config.toml
image_size = 48
norm = "layernorm"
expert_mlp_ratio = 1
momentum = 0.95
nesterov = true
adamw_lr_other_params = 0.0018
weight_decay = 0.1
Rows from block 8, named by matrix and row number. Rows with one number belong to one attention dimension. Each number is 128 + 32 x the weight over its row's rms, rounded and kept within 0 to 255. All counts start at 0. Numbers have three digits each. After the name is the row's rms in percent of the matrix's.
# q: attention query (model.blocks.8.attn.q.weight, 192x192), inputs 0-191
# k: attention key (model.blocks.8.attn.k.weight, 192x192), inputs 0-191
q.40 118:143208124099096096163052142143097149115139061126141176099104130108106128099166092111135157132088130152172148105137109051115107053183166124155117159148129191120159149104090111120169215161138144108072121149192125120140158112149147108077109136121119223155158128155138090081122128143133183134102106138122110122041169179139109134169149102117137078139098142134159149181106133092120069159091098067144181114081155078062152099162101103139136110138122152123085134119122115116145163137161187093116176115126111130183195160111159086153109118148110132111154138127152167111096135159152130093
k.40 115:131134140121127192154100142102052101089146162130152160177145176094135183071142061145086148134101060080125097126075101151162128176137157126086159122143113171158144151107131130064113104122144114131166106089140200140102127149123117142096136091136131089130097162145134133111115146139116174185153125125156151157106155114113117128151131135086046133118145120160119173139135045145124143076061097102162145120140161117130146151193110142175044104073136141127090115182102177086128175127138077110155078116086100151158111143080137117108145173143181134095125087158132088146122138190103033156
q.41 095:164145097123092076078184121122147119166086145127091087206143142157129171218090172096095069155163124089142185140188157098111125083111062152186197139096129153127132146124111121177114117135178126089142132142165096108120119065175142132107114124091062146146129135080133128154208138169075073113131179106173065161165107132175115134154134120132085130194141098140124153106077140083166119082129055172118116153127080126129155102098098164142127121112137124167115117167088115096119106106133139165157119147110158104132096143131158189168146139136091163053132133136104125118177122139120114142
k.41 101:160108149082111153094146127111139115134172108119108127121161101167135056157199069144149091100150142083118133177140176089176172125146152123085130100123100155105101068093155144184140126158146194121106102101089137147120093128123084123191123116169121151176160166094134060055082105036082135220114118086088153142177088150102132166134133146079131167135100148131089108103132164179155110127141075099131113138090065125136159171136099152140140130127107102108092096146178092149097113129120152116174147131156100161092116137166119181157179160082089189125134112193076150141121122146113116119
q.42 105:081144097182142073089155108057165083146124151191119125135095164066130139156088126099153119171155142140158142126126165117107130121133118152124114126148151152136180147199193135092105155144129191115119132131138153139145136165110108139153106111150156066140210052118066102169119088110120154134088112128105186150114078167165153182118165053133121146126083182149127093123165107130150092135166146122148128047122090141156144161121117110166045143121110142063148115114098085148128173103125115099113072150158126162132080131094118131069046130081136164173149154142129113111114151154196110103
k.42 106:100117115197162082156111123163194148115157145106106123151175169078147118174112148086081104145100092151109148089180104095128109111029125137141140128152136109092040161146126152096085089150144148099143094034122176126158109134141179098130145148167119062131148096130120156140190128148149145101140123145122134145135129196127180145185151171158110164178149111192104090099156085077109144123134108124175152106059152123136122072135120106141112090117097164140105057213099123133116158133121152135137152174093080167054144131165116165099170086156111120131120134131137110142145132095091088128
q.43 098:053147117232113140164142138109096126147108178144118144177059121099098076163095079161131142074138156134123128193103126148143176166183070153134129187129168157134146142121121100161169149134078128099121161142128070138078132133122084136122116084065133073138106162105165094101143102144164129195116125163098111158110090117206131134184076142144154141124162098058133104118119155145106046117143125116117127100067078139115124129111148132100140114171139159131173096172144142172062113109145190076098180079080116105156129141119174104129130098132148160147136102127118131104152170134151129068
k.43 102:103076192160133113165075139119178094063216120155161154160174094156140148161117121158041103139100088123095089122111164137081180127155130081087145132117100233059076068106180124129132137116132140125130138111155174149120126193184123085120132147131092085085159154072113161130108127108109117141127161118142156095117140169108110118138138164157131129122108179139101118157118096097105117116093102117100151118146149104155118161148101088167101083118126164136139157139134168130147126112140175121182210089092125172071125071170102123139117128189173155113116136105117081157191111147139083080
q.44 111:117152104129079095104089167126169175114134137151124133061127135140119088141120088118093116126130137117137124126160141204153101114140112097111122183139157133128114157066144123168174147126089168112118182104135138138117150136172186099125069143135096141093111185116074153125133125068105088089126085093117135062139113155090120126186109076153099155176122158117124184082207092123133126131163091136152107099093118041134209130166091124124143131145187141111111125161129168114127106133110209213102113147120125133155154130176130139144104076184150146179129134072104119053155155189118160062
k.44 106:161075119091060143149090135103139098181125116122069131107074119125113145155117095125114152147120120052112164099162122081147126140128135146101183115091171215045147134025090085152194115121081208153109137132107164108077154151107108139130135115102108150146159090087142114152110119133150182130114139109151167114134124116135146160104103172178097114086102150112160156123119086119166131186155123158150154135141167126115167176146186096148092054131061115179200145143100176109113130107133134122127135144190101072156121142164125161145162115126127136077105152092146185155132090158129078109
q.45 101:112091133121107159093170132117122073111154106126112173141125147148149176167148114146119131108191155136132107080122104076157083108140166125068145137102182150119097042082157087163179119124131117092098094119126164073139056115090114126117140167078090095148120174106198128072123153144168147140172191135070138155164189082111119092140126148156110155112123179087094124132088102088150131129160173137146159179154110108132157160196130142133187116131097082195067156139139119151084102070041112137095170129147162138074125167125110120116169128151159127105125066134107138146083151096095140130
k.45 105:119102136127128153129128122083102123089105098153115159098140088131132149182176095148145128114161159134189126057081152112063190167150123123148086133160057068118146123116104093130098153135171159196149104171100097205105104121162113092112150131115159179157138148116158087150081162095116146076101140138137127140162117113105069168091135164177100098052063133086143137171172107112132103170105141127069167099173155130132076131074094148145153102143149069122057099124135150128098070122120120120133083095147134122138105113134183130164134152173145098191189125154139106154130134199182123165
q.46 095:140107125191117149126177116145172167124152104114127098128162111148065115105153165174134115180122120111158159061137125123129079109082127144168171042067154142157120111086103174144185113119142137042128128140158077133108108163113111157110132125136088101122122105180120153185163183092054139136167078146130067139129163103096120117088140121111192136126131110086151149110152093111193221138133160134163181130122146086098123107125155126126137116167112145137130048106122134144149117176136132194124085114060086124120104062190149134117169162154179101068121117148105116125099114103157096088
k.46 098:156116079121164134119144186173155149170093092146103131087097146112093124097153105176157116152170160129176104183159145140127143100153113172150114100106157162115092144129109130125160081119093101145163152144161092193124152152116144191120121110134117096152095123077093077113123163092110132060146107066125104101136167107146168146101075153124105096173097121112118133083105065144085074169126066099173107114109081093087160149115170164179169153068132112103081113082143116142127136116143070141177118190149154148073187077112104192178087179145152155159105104184149144134156163075083146111
q.47 091:089117132220190150051169129124170042121131148128121134139120129176092137147158105125174173097212128133052092100147130126097152124119126143100094161111107140164136152196151115149066162174152101106132160138145163177099105145127132123117105107114170074173155108126052119183128085129072090141174163131140139140132112118096112104112103158097150106166123121076050089099157112211140116125081110181100089137157125137141126143112175134141126091116122131163109143134096140143110136124145082086141126130136098093072123143164129150154142110118141166105164154133081083198064080097161131183
k.47 089:093164173208167080116136125163156121109145097120150086107098080148153084144118150140066074097154123159121108084129114120126140108114076164189147111133061111144081114110120150092096136149166125144140107149171139156140126088105108073201182110119123078108098094098168120120120133185122136115125131118112161068156082149106108166114134122111139209145123069144137172143128144117159049113153210094136147171080085098087101099086126132102209078140141131163107158112132113125115101148155161141068144129087110166105080137125112166210144135104178153115148126170134168141174127087158125065
q.48 108:151100152139141089200067185142164104170144086092105120169098186108130118169087140101135105193138119171135183132144127061118207138135170141115134146113164104094151116142152109080165110079125117134167092126187093101159174143102135087150080150116156143179148112095096067100075146097112160101201127148158116174104152145114110108118111128129113126159118089096128115129098112091088063168100105121145142179088097199123098089163094157141140128097100169127105129148105131152175125124124149134069065185125141121099128124146119096135106101175111092074105140136166060137207160182111177123
k.48 113:161171130101113124122157183134112064150159155068112197154086107137116127059136100135137136104153151128111139084127154156118143110166149149115125110121096160164141082141198116154120077181121138139104110140149120150102075141111096108179144131132079107113137160104128120149071107082111102246110123101104125160132160166126102108205126140138088110146168165200110118134098120073116165183083126135117163137154140129110091127081094083115088141110104093111170147135188124048212142157108177179087086130136140103135148132112096159081162108095176131115172131150107110065103194098141161146
q.49 106:099136106156157147111157104075082153138137145113108168127118152083139096073095151149152106078124117103165150142148115148110168114174179140153134098131144118144160157120059109091106216074113130140115121164119161094166086034091153109155185154145100125112154101127129068154135143129137143183088142107119093102112077144129204125118153111102202165181135162088186082150114101156156123081152124076156065093134182172073098142107101129140127160161133093160156114108128125152106165135159123144124159107147048086156171116087159134165112146119104165143100123080172186103131119094106049101
k.49 104:122142105114137135118142134150080151133105121096149100172205191161124147133083162081101101171112228147154124160153157066163152118087096089152125095108153142121119116132175167189091099094135047140109095086096203102136157143126107173100149131037157111093124189123178153082174147153087152128119157122082077148114104100183132158144137083156105164125126120152092139098101143084139139111141106118108089132124143130134117111173106145149104151137178137103142133152121161181112130128134109098158117108084194106073143043150141057085115099174102176095122121161152094126146074162107114137
q.50 093:126102137206084068138135150104122152118107135156132103148125099127119137137059143115150156132152101150139144183168121062084171128192066059148124194098143135184129161148130082131123093159152141125143163127137112109098110136092100189154143118137088195095086224174115098083130129127179107129094172135119156105173091200124080110170156147171084124172147173101105158157129158058070113115149139091133111170120148139162151109110075140147145147088095096136110135063090116125120133094174098144093132159131135084118111126087145104085106156146095128087110117087131109136115172122121147223
k.50 093:130193181096088125116117150099092111114119154154109119135157131183107115174147188179196087083093108092064169095112140109127140079136146121122101159144132170120120107217094140093134138062075134087085124071068146144059156120112124114147141118090121107130154186130116085152083110131090091144162132165101150192089165120110159111124111115143113115134159148146105213171080107103116205131123160134114156184128192111081171146128127151151107153186104117113125130094125131084120141115146208108103107117147142137148066119082118175153126141142111146088144146144116167152076053165162129121
q.51 087:162125142146157150126056095131099129134092159140185173145092050141137093099149105092128092111179116147071165190138119114095192098169135106134087166111183148134169177165096144132170193202123154123119101070122044123130120072111065086150100121102133144095126132188144119122145173171163094153135035153097142147153126084081192123196155097149142098169129133125063086149159142137044113142148133082054178133128106158139120123125093135124143135117154117122150119114144135127133116155144107102156078104145163106160146074140098121137101116112137167139103095160082144164119138137131148149
k.51 090:126146162122181140158130114135137082102121067106129094109123131100121100161139125174090136098121139115097116114147124135122160112089140126136099160084094110121117134131157178135166123109113139135110116107136151132097227175161174089143160178155155101094089123109104092138096123171091077168105131165223186113115156134138186126165130115163112109071133178074058142148095086091091163148143183117116143162140120104106103112190147145236159120080138138135166106118146122081127118061195163108082120134093086167102116208082133042103135127176157117121113134119122092107141113119082166107
q.52 102:179126119105161124171114080117124139107065082137153133110131081155155143118166183174142105124116081185096086116132154124138203132145147131137095119082074137152208168121098100093086172133149064140137140114121121088212105135123134119173121122192153087129077114160148078129121144117162109119108101142060164113077067133131146182116063124117151108145140121108116149185159144147145091101121106135065158179111115147132157122152081140100161129158168163101121118082142085150145169180141111091119170075074123196148172141134091080088079127165072134140081151151146125127117097208113126125
k.52 101:152169188085159116123120123103095115139084136072131051151181102106125144056119179096113123163150176115158090132152110097135113145102155113079158180072110089180207104122085111064183131126124128082121099141120113157112151133130124083156159134145091191119086134172077165184140171157118075141107122171120201162153097131104113120140096074115104163158178085098098143142078094164118120146153126113148104143158159126187092129127143139127073145090135187140164137136158111111151160106106131116086140176079140168144116119062193056100136112119164141091087118147129118099117187163129107124
q.53 105:122154100192161171115139180137151139112074157104140165093117108120147153090107133054085122151094139069121105130147077133105096079152167106094108120142133138148123123141150098097069163113108180125154137060138171150042109158174167152119133052119105122145102154116156202136169079119092144148165181112135101154140147130060124127108164154129105158106162158146065120121124129105139121139104122142160155164147145050133178112176121064117154150154155086143144147173109073100109117149103119117172140089138115094179113082129129092169107085163121114115188121104171203146146136057204107137
k.53 108:149057140124107140114092057160105146124123077171173118153037140119170125125173125063104101124105123187134197104090154111137146158126115136086130119124149125121141116113120163150132171076191124128109129088127096112143177108117107153095133131126173064101190141130174100102157089109138161069116206123068093128100122109086111149175098129113138118132185141145103169145193141114093113079101167125134158106131147135055156155129137069130192166104103137133083094170189173159122130115158153089122125099133129118127161218090105182171094153169135055156117162136136117094140128119149110116
q.54 086:121102136148123145167141188104112186115125159174139165163138113124126129082074090146085093115114157112188084095189155150140132150165134125030160153173104127092076182084132107093099138118150170113127098082065071064109167093130096075092162100140118152126095139031191125077143099094144144093107108117160146149147119169176091134192135083111092163174049137149150177109128115182178110131157146095063122112178111110105126127082155116172109166161128128148132111141111165121147140104094130158146107116170148149093160106102166140143184142070140147120152117095109131138106104133124100123
k.54 089:113077134093091105115189125122111119079161130110109100141077080182105179177160149124061179132122098136087098106097138168082117061102111165114123186086096160154164132165091141143110158144105099109123101137117162114142167103184122160136107175125061108116169138075108176116158114087071208166137156213178156093131160122111141134136095163159141073125116144148187076168062127168129198127076128146107132110084143165110128146163097196159121131106070099127147123133095155124048121112147133086147115104146100152077106132160107114129158156163099118155147080112122145114098127130123160149
q.55 109:166137083116085099086110118175110088094165101098145134103136107077151109155126182119166165159156177149055177122121163065156161145101110129130166118138126159097161103124088136122192151102182138142138125156134136135110111110135145142096118141027130164106155166136151096083087068151137100159158115169179144100135120116111083122134196148118153164190113136143115134166091090109081145125111131088145152136163141067069194134160156154137126085124192110103118180144084095103127108113117133133098171150151151200120154093187080079117125124190184056076116158096154097105117158107086123121
k.55 111:110126121083125160071140167061130143160099079147124124129137111121177134141211022112140104141121092091158131082114122136207134148121172148136138075158182171104188118150125092081092127107215141139128112120138116164134100069111112145122143150121153125124136137102081115121068144168110127088122142126105149175135147088144062162172097082156105162079118119057128143090131113101145124144158158119150130175117100143185140129116162136081093118186096140175164134099092172131061110083155112154093101195163149162161147206099105131105101134172152120159156124147107113134063142175119129111
q.56 099:114174121094064106109148162125118148118064112158097123135145127123125052097158165179133127096134121143070113088105113165133148182117117142190060140097137193160113167098069071100158111170112038154142169159167087129071138168103125111129135165143109166173090155110083128057143145146176081082119118141089151122135113158158123151135138151118127104132143160159079149180199138166134098114140071104095094156155090091086140143145101162093133147062115151127116115062162131119169131154178124145180108133146178118173135126114146082106148038133200157121089107135141141139124139137114108118
k.56 096:173188163087109140138139093039106102109138117109147116095114140111130135165137166198176146127114140146125135122079156110131140157116149141158134192150147136156193148113176125163188108122121168059099136137106092139091188122079129105141071116136110132078097139133107107114117139147132112156109069146108157157094147150145183122075100068125128130185112116113061133124072161122198120100144114106124119134106206092126103168163113110106049083140131130123193129034089146154165132055125181134121115091116150132201155082144190089126119171118108157137093132082161132135088109123128144155
q.57 113:116116130136128133183051167156069125193128085116131142044095072127100103124100134180166124154117131159176152155145128150166168091124159138120085146126141147194147129166127135124102163081130125117141124135119118058144086152141124091110146153083156152167112161126117150152118160106131141129132110107097074132111084111191126172124121133121181122171143071117123147073133122169175102111114159087142106059120183197126133073120082153117102131165135151090140133217139074130165141145113131176161092124125113155108194150104163112075072115092191160128127078086088088059144159191154135120
k.57 109:137148132142143100124074177139127196150162086156093105143149184161107130089091116119091113146088154105120140161131140087052109046161104143170183091142154154081178137168137124154102061109119112091099127113094118092172169070124160106146166133112116112110160147080067121129142125082120141210062124151128146187090181119143151144156131102182090113144166116190160157081133111109147089091129127141124111134152175137134194134167136098154085148125157081128147164109141195143130166168115129165139139144102094083102148051088117128080109148181096101126071073103138102112130174154109111115
q.58 100:165160138097152108080099060152125061112126135084143140151155161089124127105115128128149094130174153164102100168203140112138203104120113086110127154099125116174139109198148108162084159089163139113138109141116205124192109162087130167097167182138147147126169096183113119166128105164127178117119127074117133142086088109144100065094205112085159101094136155197087100136102089106127154114125108129148083131131144226112080140150134145150170072080110146073069147120101136124189170086075106131141128085165145138116132166097133117115121140124105100144196129145136146151072109097104114134
k.58 104:108202105137161122075132133100109200119120125129074064089172190114165133095131115169125100107127144098135118122143105064122133149097151097157090080160137061151157117099119166147101133172127147105122125086116153094146204081167177112129131141134160157131106104111174161107150143128110137119119087138142059164121140109154134193122212095118110223144128062102172079112159128153144101115152144127150126134076103172132085101111093133095155153128182165152131122123124099125114079147104079130069102157100112097196117175088182110119173109105097093206131114180112134135107135159185097133
q.59 089:061161093210156155188156142080177118113121225190143108174134136127093086117118080115148094116152127117113125133147182130100123163111119165121172108174109123091139128138133146147119095099071176137074159116119117151115115098099158187096178107114129126108116141137095174069172113164178071128124163106132142168133158116171150164185132147105125141161134154119129147118154087138168088083119121173071155116138080111203135108097112161115142055137163118095160077130096168159149107178134196168114118124130074070125132088123139094070154131084085143116171129084115091125158083127080152141
k.59 090:074143106087128112113167108072160095143149129114135155112118122199129063189104134128062138099139142115111119168105114113090148111097094154153122117080110167118066165136137133151104160093120147155132122093119117149083163165155163194172102113120078133079199141136072152081168170109109190095167137150104111098133087120121177080164117126119196112153134160103184170111130119109136174137095109164128154148076108154073163127150115133158140134139062128163102149108163110122077158093093154096165218090091140112102109095182167136196117138133172098100131097064140112156187118079113164119
q.60 111:099081136233160120065204077112186123123144185128105132101175089126112124158103099140109116097140088157174078088154110133113115109128145092125156082083164141173155128154143118069106152147129144063203119153155139170102088070123164140080153087143104106113152147179179176162082131137138095164090140120076184108141099097087126136155128118108135180149135166123056098107132109106125147114095099155121115122175089124152144168141139108064131173155105116201165128153136135150074108172112136147120184106124128154060106098135116179116088118138119123175068156120119136129176126114133110077
k.60 116:117096100157157097088085068169140079136114144115122149125164152115137135140106163182124097136226215166122131184127098124112173111111073101109180084121120087073152102131131136115164109146187124184138104108084141190116106148139148162101164148106175119122178118147125123110135227127112113069142124145081124138132064036115087139104145156181186159122089111108093142133096217109093116168179102091116118102113121143075128165116136122157173086076154084150117129132130117131091092142117145131103153176192153150073093152162118083141118120172133137134149123140119130148127080116110104120
q.61 111:112127175141138121101132178109146134082064137131120074130108121124115151147113140122076133085149040108142144123139116112088113153094156143174181120117168056104087177118132152117128154091111100135138091186143144113140128186073141113101128124090140131171120111143091110122087149075095082096164075113125158153168042161141150170139132183096160150111156147124180099126119122113199088148101122124135054157148127187097064184059153110130167106110141148229161106106153181093109130143130091155121134108122155146140138169127168113181147075115150191098061151109137155130123094132114116183
k.61 118:139135126170119143094178148132131031115169144129115085098165154156133106184080169113130112106162169163163134145110126098116116107113106166071123146144146116156104125120138123162122089151129037147128106171074157134112178137206150156154154136135116120135131068137190115143146081156074084229090102074072101116129142149117113115109126110127127138137075106112154125121098181143170150087144155142093054102142111149144131072137111166134108087078187158138182144140160083188191107174113134131103103072145188122122088071115124146136090157098097168152154135147099167151114082113163105143
q.62 102:170098143074117144170077137072144194132155139115156169128091165166115085142145134082178116139083124104148172086099104112090150152100087112095098163126165114141110156131183134092096107107088164130075136096142143136104142106128205147204155131149148169100174145085156145128165174090175120135098114145163116114107133128102128157123142105132160137093117062220150123145126123117118142141196171042138151098158164133109118119124102058146137141144107113142063129089172141147124178130094142107116107124106140112074128072168094111091114194128110125128074182130130114101052090139128162214
k.62 109:106145127152125098137172084219107129160069102053099104125097126081129112132129143132192127071120170085123152151107108185121039113110122081145150200118152107076138181121089101096127093102099117163128193094154134090108110134143153159100136142142156138160133165118103088131170144137175127136194135159160152107052121088161146099095144141126124089117091130145117175166130153077134214107100166100172129127159139110092162113175082159092153160171084114082216123088087113109111145146150137142156067140129190082148171138088137124124101157100149098117122137105113150098115152131099167138
q.63 106:201130160179150117114176096123123089137151160123123081102109117113098118147105099158125184111152123126139115124097122177163126092131178165118109055160200107208132070092102119165118093139131087126156116139121128120104123195152128053134102105166114086095128094076116158167123104128167125115129194108090082117174059058166109088091093138114117106097150178142099120108110123144083200134156137173090132110109100084197129126115128133141116176126079122212234147184127094179098084124147115129105131163119118159132170123115125173141115135134107177107159128116121136127134154069150139125
k.63 101:106097094169127081137060141188147135071125150105138136172162186184162146139128131099083120122141155242110148150136123142091165159177130098127063126170146082087136104071110177149082109174102143129152147169095143181152100124136160081111076115118124065125176096129158135100118140130177158079131153075077132154129121090109104113074102107141189115156172155188155136144174140131122083136172118166142164094122069077118162097096183099165168096098144095120067142126144134123139149091128118142079127168146118130087062120179118195147108106141108152134097144113103148156136095107146105141
q.64 084:183094125122140151085138175082109079204140142119151125147162053180152186091122104057157158155127150107130115128140184124111078135139158098117164133112128131138103141125133132168111121140087184105083182104151082144135159118125146173131212112126126131146121179090160090119125123067139165152151152115181142159131179125045172079148139140111172155121122177156072146157115120139098144210133129076117100179144131114120157077103137147083123155116154110125128114102117075167119159108152129145143152147150128123156080096144140117115108130121147100130099166143026092121041064063114110093
k.64 083:025171194219117105081207158163106117164080102094134148136118168084122127113146086137132168125099133148169137166107071125127144164178096107163132159070129142106118147106124096088081068072160138141138177174154139172122119138119116087133141095124120109089185139169091146092130138087078153147075094137054059126141123122152100142111144126144140126113167191128169186136097153117138113120096106205105101139125085096136148087118069121097089099124139155144060143170178163137145108144144131144134146170133120115153117133129131141115173087137072154100117124160151174126122126087189089131
q.65 098:135207106095133150175146108133141160113140164094102092186059115138126077113089096044136112127112153158059125152109128139123110135150093136164106069170123109148103130146167187117145168114146179156120115084140122125076136139156149160102132095122157158136186137116085167080115171124162160115097068136109125072125176116124157167062143166169134158136138142107137176125182155071226124118111227132104070101136130125084102188125121149134076142115132160129115085107144117148065103172184202132110178123091111142092084131176123099107083118132107141127118110140121094141123156137151139099
k.65 104:178086163150114143171081044133113142138150094122197192112154134089128092094141123209143137171121116098140128135138146105134162174162122063201129174136116180098121142110090092132088076118129090141114198128129071103201129078166112093150194133129144044089115054100143117096114147123131138127110142130132197138159136096126104157101119071136145052122126144110120214184109119132143126135152120164138113153167142128110040128151132105139122124135105109080076096111137192153141124121174151146161129107139075132129097128139106078149064135154136116149124126131130106154164128120076144150
q.66 099:180113134089155093154180111150116169160141213108139092110117139165124084154079167102166164196124150114110186076107122116099074127163180045081140131139179116140109115148127118120197120145132127080171151139120121150145161129097146112066115103178147157162150088135105161065097113122097095158100116074125150108084077127136168141096150127137129108118098178122088174129101136162130167089104173166169116145112104174168132145099174174098080082136171116103058143082148129175152125114134149115087178139148120123191084136059160092067141097130128135167107112100135098131160176100125086109
k.66 096:129186126052110087077120107090105104148132059099121135144150163104147142164156179136147149110167077112074092153123140104149118185098135127127113171122139150108203161146187187134096101134084123104113162128154123092154111119153044117172205210129116102175131162139096102163125087108121144111116137101169152170142159112098165096102117072092151151121118098101127122155122147120116058131119054132179135126154096104107090113128110131131130095054088124131079130086143121164166202121196169096133156135158123139130167131146071105118165086126145147108120146110160073145109170137151175193
q.67 103:147128091087108117160162096166102183100092175126108111225122118129159190136129131179156082116062131112104113088164157084106151148206141138121111162125143126091118148087148154096119149125108120115109064153165127156135114148154180136172138147135106165072142128138080131075139079127112090100142104168089174148142169135043142141154100136103114120146233113115191174167124156157119103145135170121089115118169092145155096161110183149142125125145176120095140129143143125095112120121109126128113085104112085129119101122088084140087080151139107132099121228085066122109072070179111169147
k.67 104:136189146117153143156136123155101141172143205114165177104173100054120123114131167157103169111106154162152038139109114147094132087135115118136174141123116103070096149152149119180084101158117106170166168172127124071132097151141091098164132163120112099147145097130182090126166136087128136112174137078113139083142152101159147077135141124127120151115043093101133109147120166153135066169123095123144106139155155100123126139099159085106082177178114111135063096140099130073082099175127114072205140149119140169139160093143070208118149147069122149158115084131063115155147103162129113185
q.68 105:190130176163148147160163140088114075165101109117123145130104177146141124187102116128116115145153180146129124200135128120065150178059136081146142177162125128119167083154153116182112130094155101127121076201116093133098111107090131128108106087146102111166134134154201104120082175098140189130185067164095175110114121170124144091111040126166149079069101095155096114144146153138140122141143093165123091104070101159156142144154109160091065056109132182133095149133126114106122130117116063153092119123096150083129131161145169150155095112092106096093103186109148176114136119137110198145
k.68 109:130051094173119138085130137121124090187188140111124144165134153103088097079124119159142088110113114112116100177144141106149120177167172179123165161141179121091144120135162129155114114123091115128108154139142155147090132119184156112099086155098125075080130088110146088145139156081130138093138143112096146044152135110109202088180089099082213132150101162156157110108093154116164128098163186074136148132146230136175159158109142093149100092086065119102174192141119075103162106149133105099161120083116085152096177066094153115105166188131131150123090115098160130108142107117104143107
q.69 099:128187135090136115127147167154038135161094139096112090092158104096127117168132098139193142163144178135112111123113116164162154095109118118199117109046132140117157098144169090092132124118100161050109160096128092129082157117049166144118149145120128113073140091121116175191143144123119123139154149154105146111128126174184105158158105145141159142074176115061091123140119125158110136120105186153160112086049130130130125165071135161135078116090141133111147122138140155038157099104123160080125107112169088109084145206128127075143109116129089127152170159146169155125181184122190168104
k.69 099:142113153076107078093060109123169147124095052133083190099146114095117107122131115073061104076186132131133114193126160134134068103107158127129131086137077108083113131078135166094091132139132150145088097110057120135154147144125139086110152159215165153176144102178148123168099102130191151118116108123154164089102153165108126163125158105158114131155154209169184115053118082117144093093177126145167096109114168167159096178105129140160157154142077096113133076135135081148096160144122143140142161074118141161138131136127147143133124157189215109125124121160125093098179105148123130121
q.70 084:122177082233155085084083091161176146097083091070136183113107089104112108149118111171113166129217139094198111134154133089110177157145135157107154119107099131139137157148143126115213111082098172185123160167125127182135120107070124128101123092133088104150076125117062071105118097174111101110077135103137074142154121188144145137119115151168150102136113093134077079120134071115147173089136170144148115091155140167157178154117166079138105179078167141151170137125132116128155111145144099097129159149146128098074137136088112161127143144191134170125079163150143116105088118123132164104
k.70 088:123059128233130135113091168086124126132139110134115158087102172088138096136090171099163162108126166139124141149075174142136113124134074091111122058163165170107163151127124114146169115106086123121167111049138158103130109139142118136133181078165124168106104108182109115116143076149138103110122158131161162139130091137158130101186104117131121133130152124147060086111104042158105157096103109193072101107116180123186078099208173089189116131056147155093192132197168172104112135121097155117166163120130130093148125144108127125141083108125175124094162105137153148075145141091129144121
q.71 102:064134113188152107115104109105135138098119071131067150133165027105112135149144211153096185077134133094201092146153153085072146138146151124075117134118116116179156121160090096080161105123191133132108116157121151208117110133079086110135178091115126136149095130129158169159064145139156074095113215090115093116157121135096083101155139156121117102114132093143119094113117146143137188115082126148116112132116096106092183155144147151194181074126155120121142155121124153163152147066115031174117102131124151175116134138125138138158150095154123152138132102174106128090106106143150164170
k.71 101:091066158178046133104095202069143090118119116092101148104103105158124158118130138087185178152126104153117109160080145138157132104142079088092144087128098155154189173093120103129142116120145126112130134129115147105055152151073133166110085086105123130156138145141144111127151110181152135125163205150117102163106102175144099080218114116108092183135108169086072073119100099116152098076125124121157226133104125112139179141140120107162098114107162172181168150134103143106173098142132096192193134131143116090083154110086134115184122114163101172102146133183109151102137149138109094133
q.72 094:116107133172177177056107113125168156103130110116101100169139110059143098149105089128104198117060191136102165139170158095075169154055174157185131137148115137117144140187136137143163097172137097124143150133145120124110122129120124109129178154106082144152188070104137098111112116101175197148116120146088090160140061085117118115129099093158148126126066142148062127122166128124127115137150099136109092127098153124129146127124122136116137151070125110127173151131141122136098151119170040127157145105181135072140143171149104159159028111111100154075097171143161175153052119095193142129
k.72 101:115067128199109144126117126098157190167102075142068145089138124154155067117171169148129076150145157124147099201138125131137115122159112111126125134135129117114115114098143169168115121092140118101095115152145150144072151159098110124122065052099168090060073138066136197156166122111110134140119172136124138124046083106130142121171075119126131141117121131197119216104109096124115198118146165148145126117181135111164163157201125113173086073166127118091143114153190149119130119143109072182162128080103115113114157087134157097092119100153145138111104074195123143073146167137118154114
q.73 101:113133125130123103111099112122107156116081151062108146081124106119188091132034081142145067164125130202171181140142185105155133104201124112102139156128121116199165107100087179121055094114080123067140117104157087149123102099122142143114150124166125111165123141130138061145120122124161140075124129174152182136107088137081167148158184124150197098152131159137140086191158118160137152151128128116082111130095055152175171151113132127160114115133107123060054178169183116146091090164131086102095143156140111119175162123111132099153085122114123138118132079063125161142077146127134116128
k.73 102:173148143178138098100153079124107131200158130118082183107108066104095129159137168131128138128152105163105115125076111119132169121134181067122076146141134161113187127105158158154158134146140171154126139159099157122125091157075072168087119121101140166101149174115137092136148195103132132180071141081158137082065105108090133155093079140097151143136151174133158112087135178107111090152089122102144130132193250081105074133125160134127101105085121137108159184108119106144187122157137098073206106131107121161152121115133079120112109115148115152094097138176116144094167093156136077183
q.74 095:124157117171171086145081126103115138129131127158164116152165070113116124141159124087153111118148131100154106146182107171104093074136081115146125153156070139106115201125143175095149140092109147126107155103128211118129168127166114040075063129154164114114152079124109152137058165146063143093067070106075167101153154149155137149091144169131147204165082155112126098108164063141139096128106126115113126134111179130154149126147087133110085115112058121047123147177120137104152141114069185149118119139144098154121147152116092181138094150106141184129148168154135174084128185096128176128
k.74 102:150101124144127158156135114108128093161149202103110145144060164131131111100144090076081089136189152123159126074071115134137136138167055089166101163196047134156063106120167129121136114138097150100110091075122104075165124209105144127187126110139187117104131121173135116151095110144196093110103125165145198136149137109108126137163147116130114069085173134108134156091144106079085141143131144174101122155114126152065160116137148130155133136137154082080090155161125123129096183055102112132126127129198073174111083121148180135157150130162137075157134153128108095165124094176121150178
q.75 089:122158079099100173132129100106095155120087178046117118112140073088143152146113121098150103079122112167090160066120158118190133108142130122104138129093105173112156126133130083108118110168083126122083156162120112200100107111169123139100139088111087115170129122059128136133193128092147129073136168215203175138118149127054065143163168138123154145120151135132147074162131109132152141178131182108135121158178118085117107153141127086126144176070172099085124145113143212109105046156151105146125096144150135133156166113104144146185154102120100162180163078134079178156135125129111132095
k.75 086:110154177197149140179128168154152168180129098128156128119102047105079103131133157108054154135080085179099148187132160091121201127156091131171142149139102100127173142134079103170143106096150145153117100177133148092159151127106088111112088157126171172151158178161097126159131120132086148128130106151046143144083091086126081162085132171127104183064111124138158105093108139132104064107103127107122053118124169119132066115159166162110110143127144181150157091127093075132142145141083158094164121144107135136167166159118129103122113179146108151080093121147083158118079126114196071162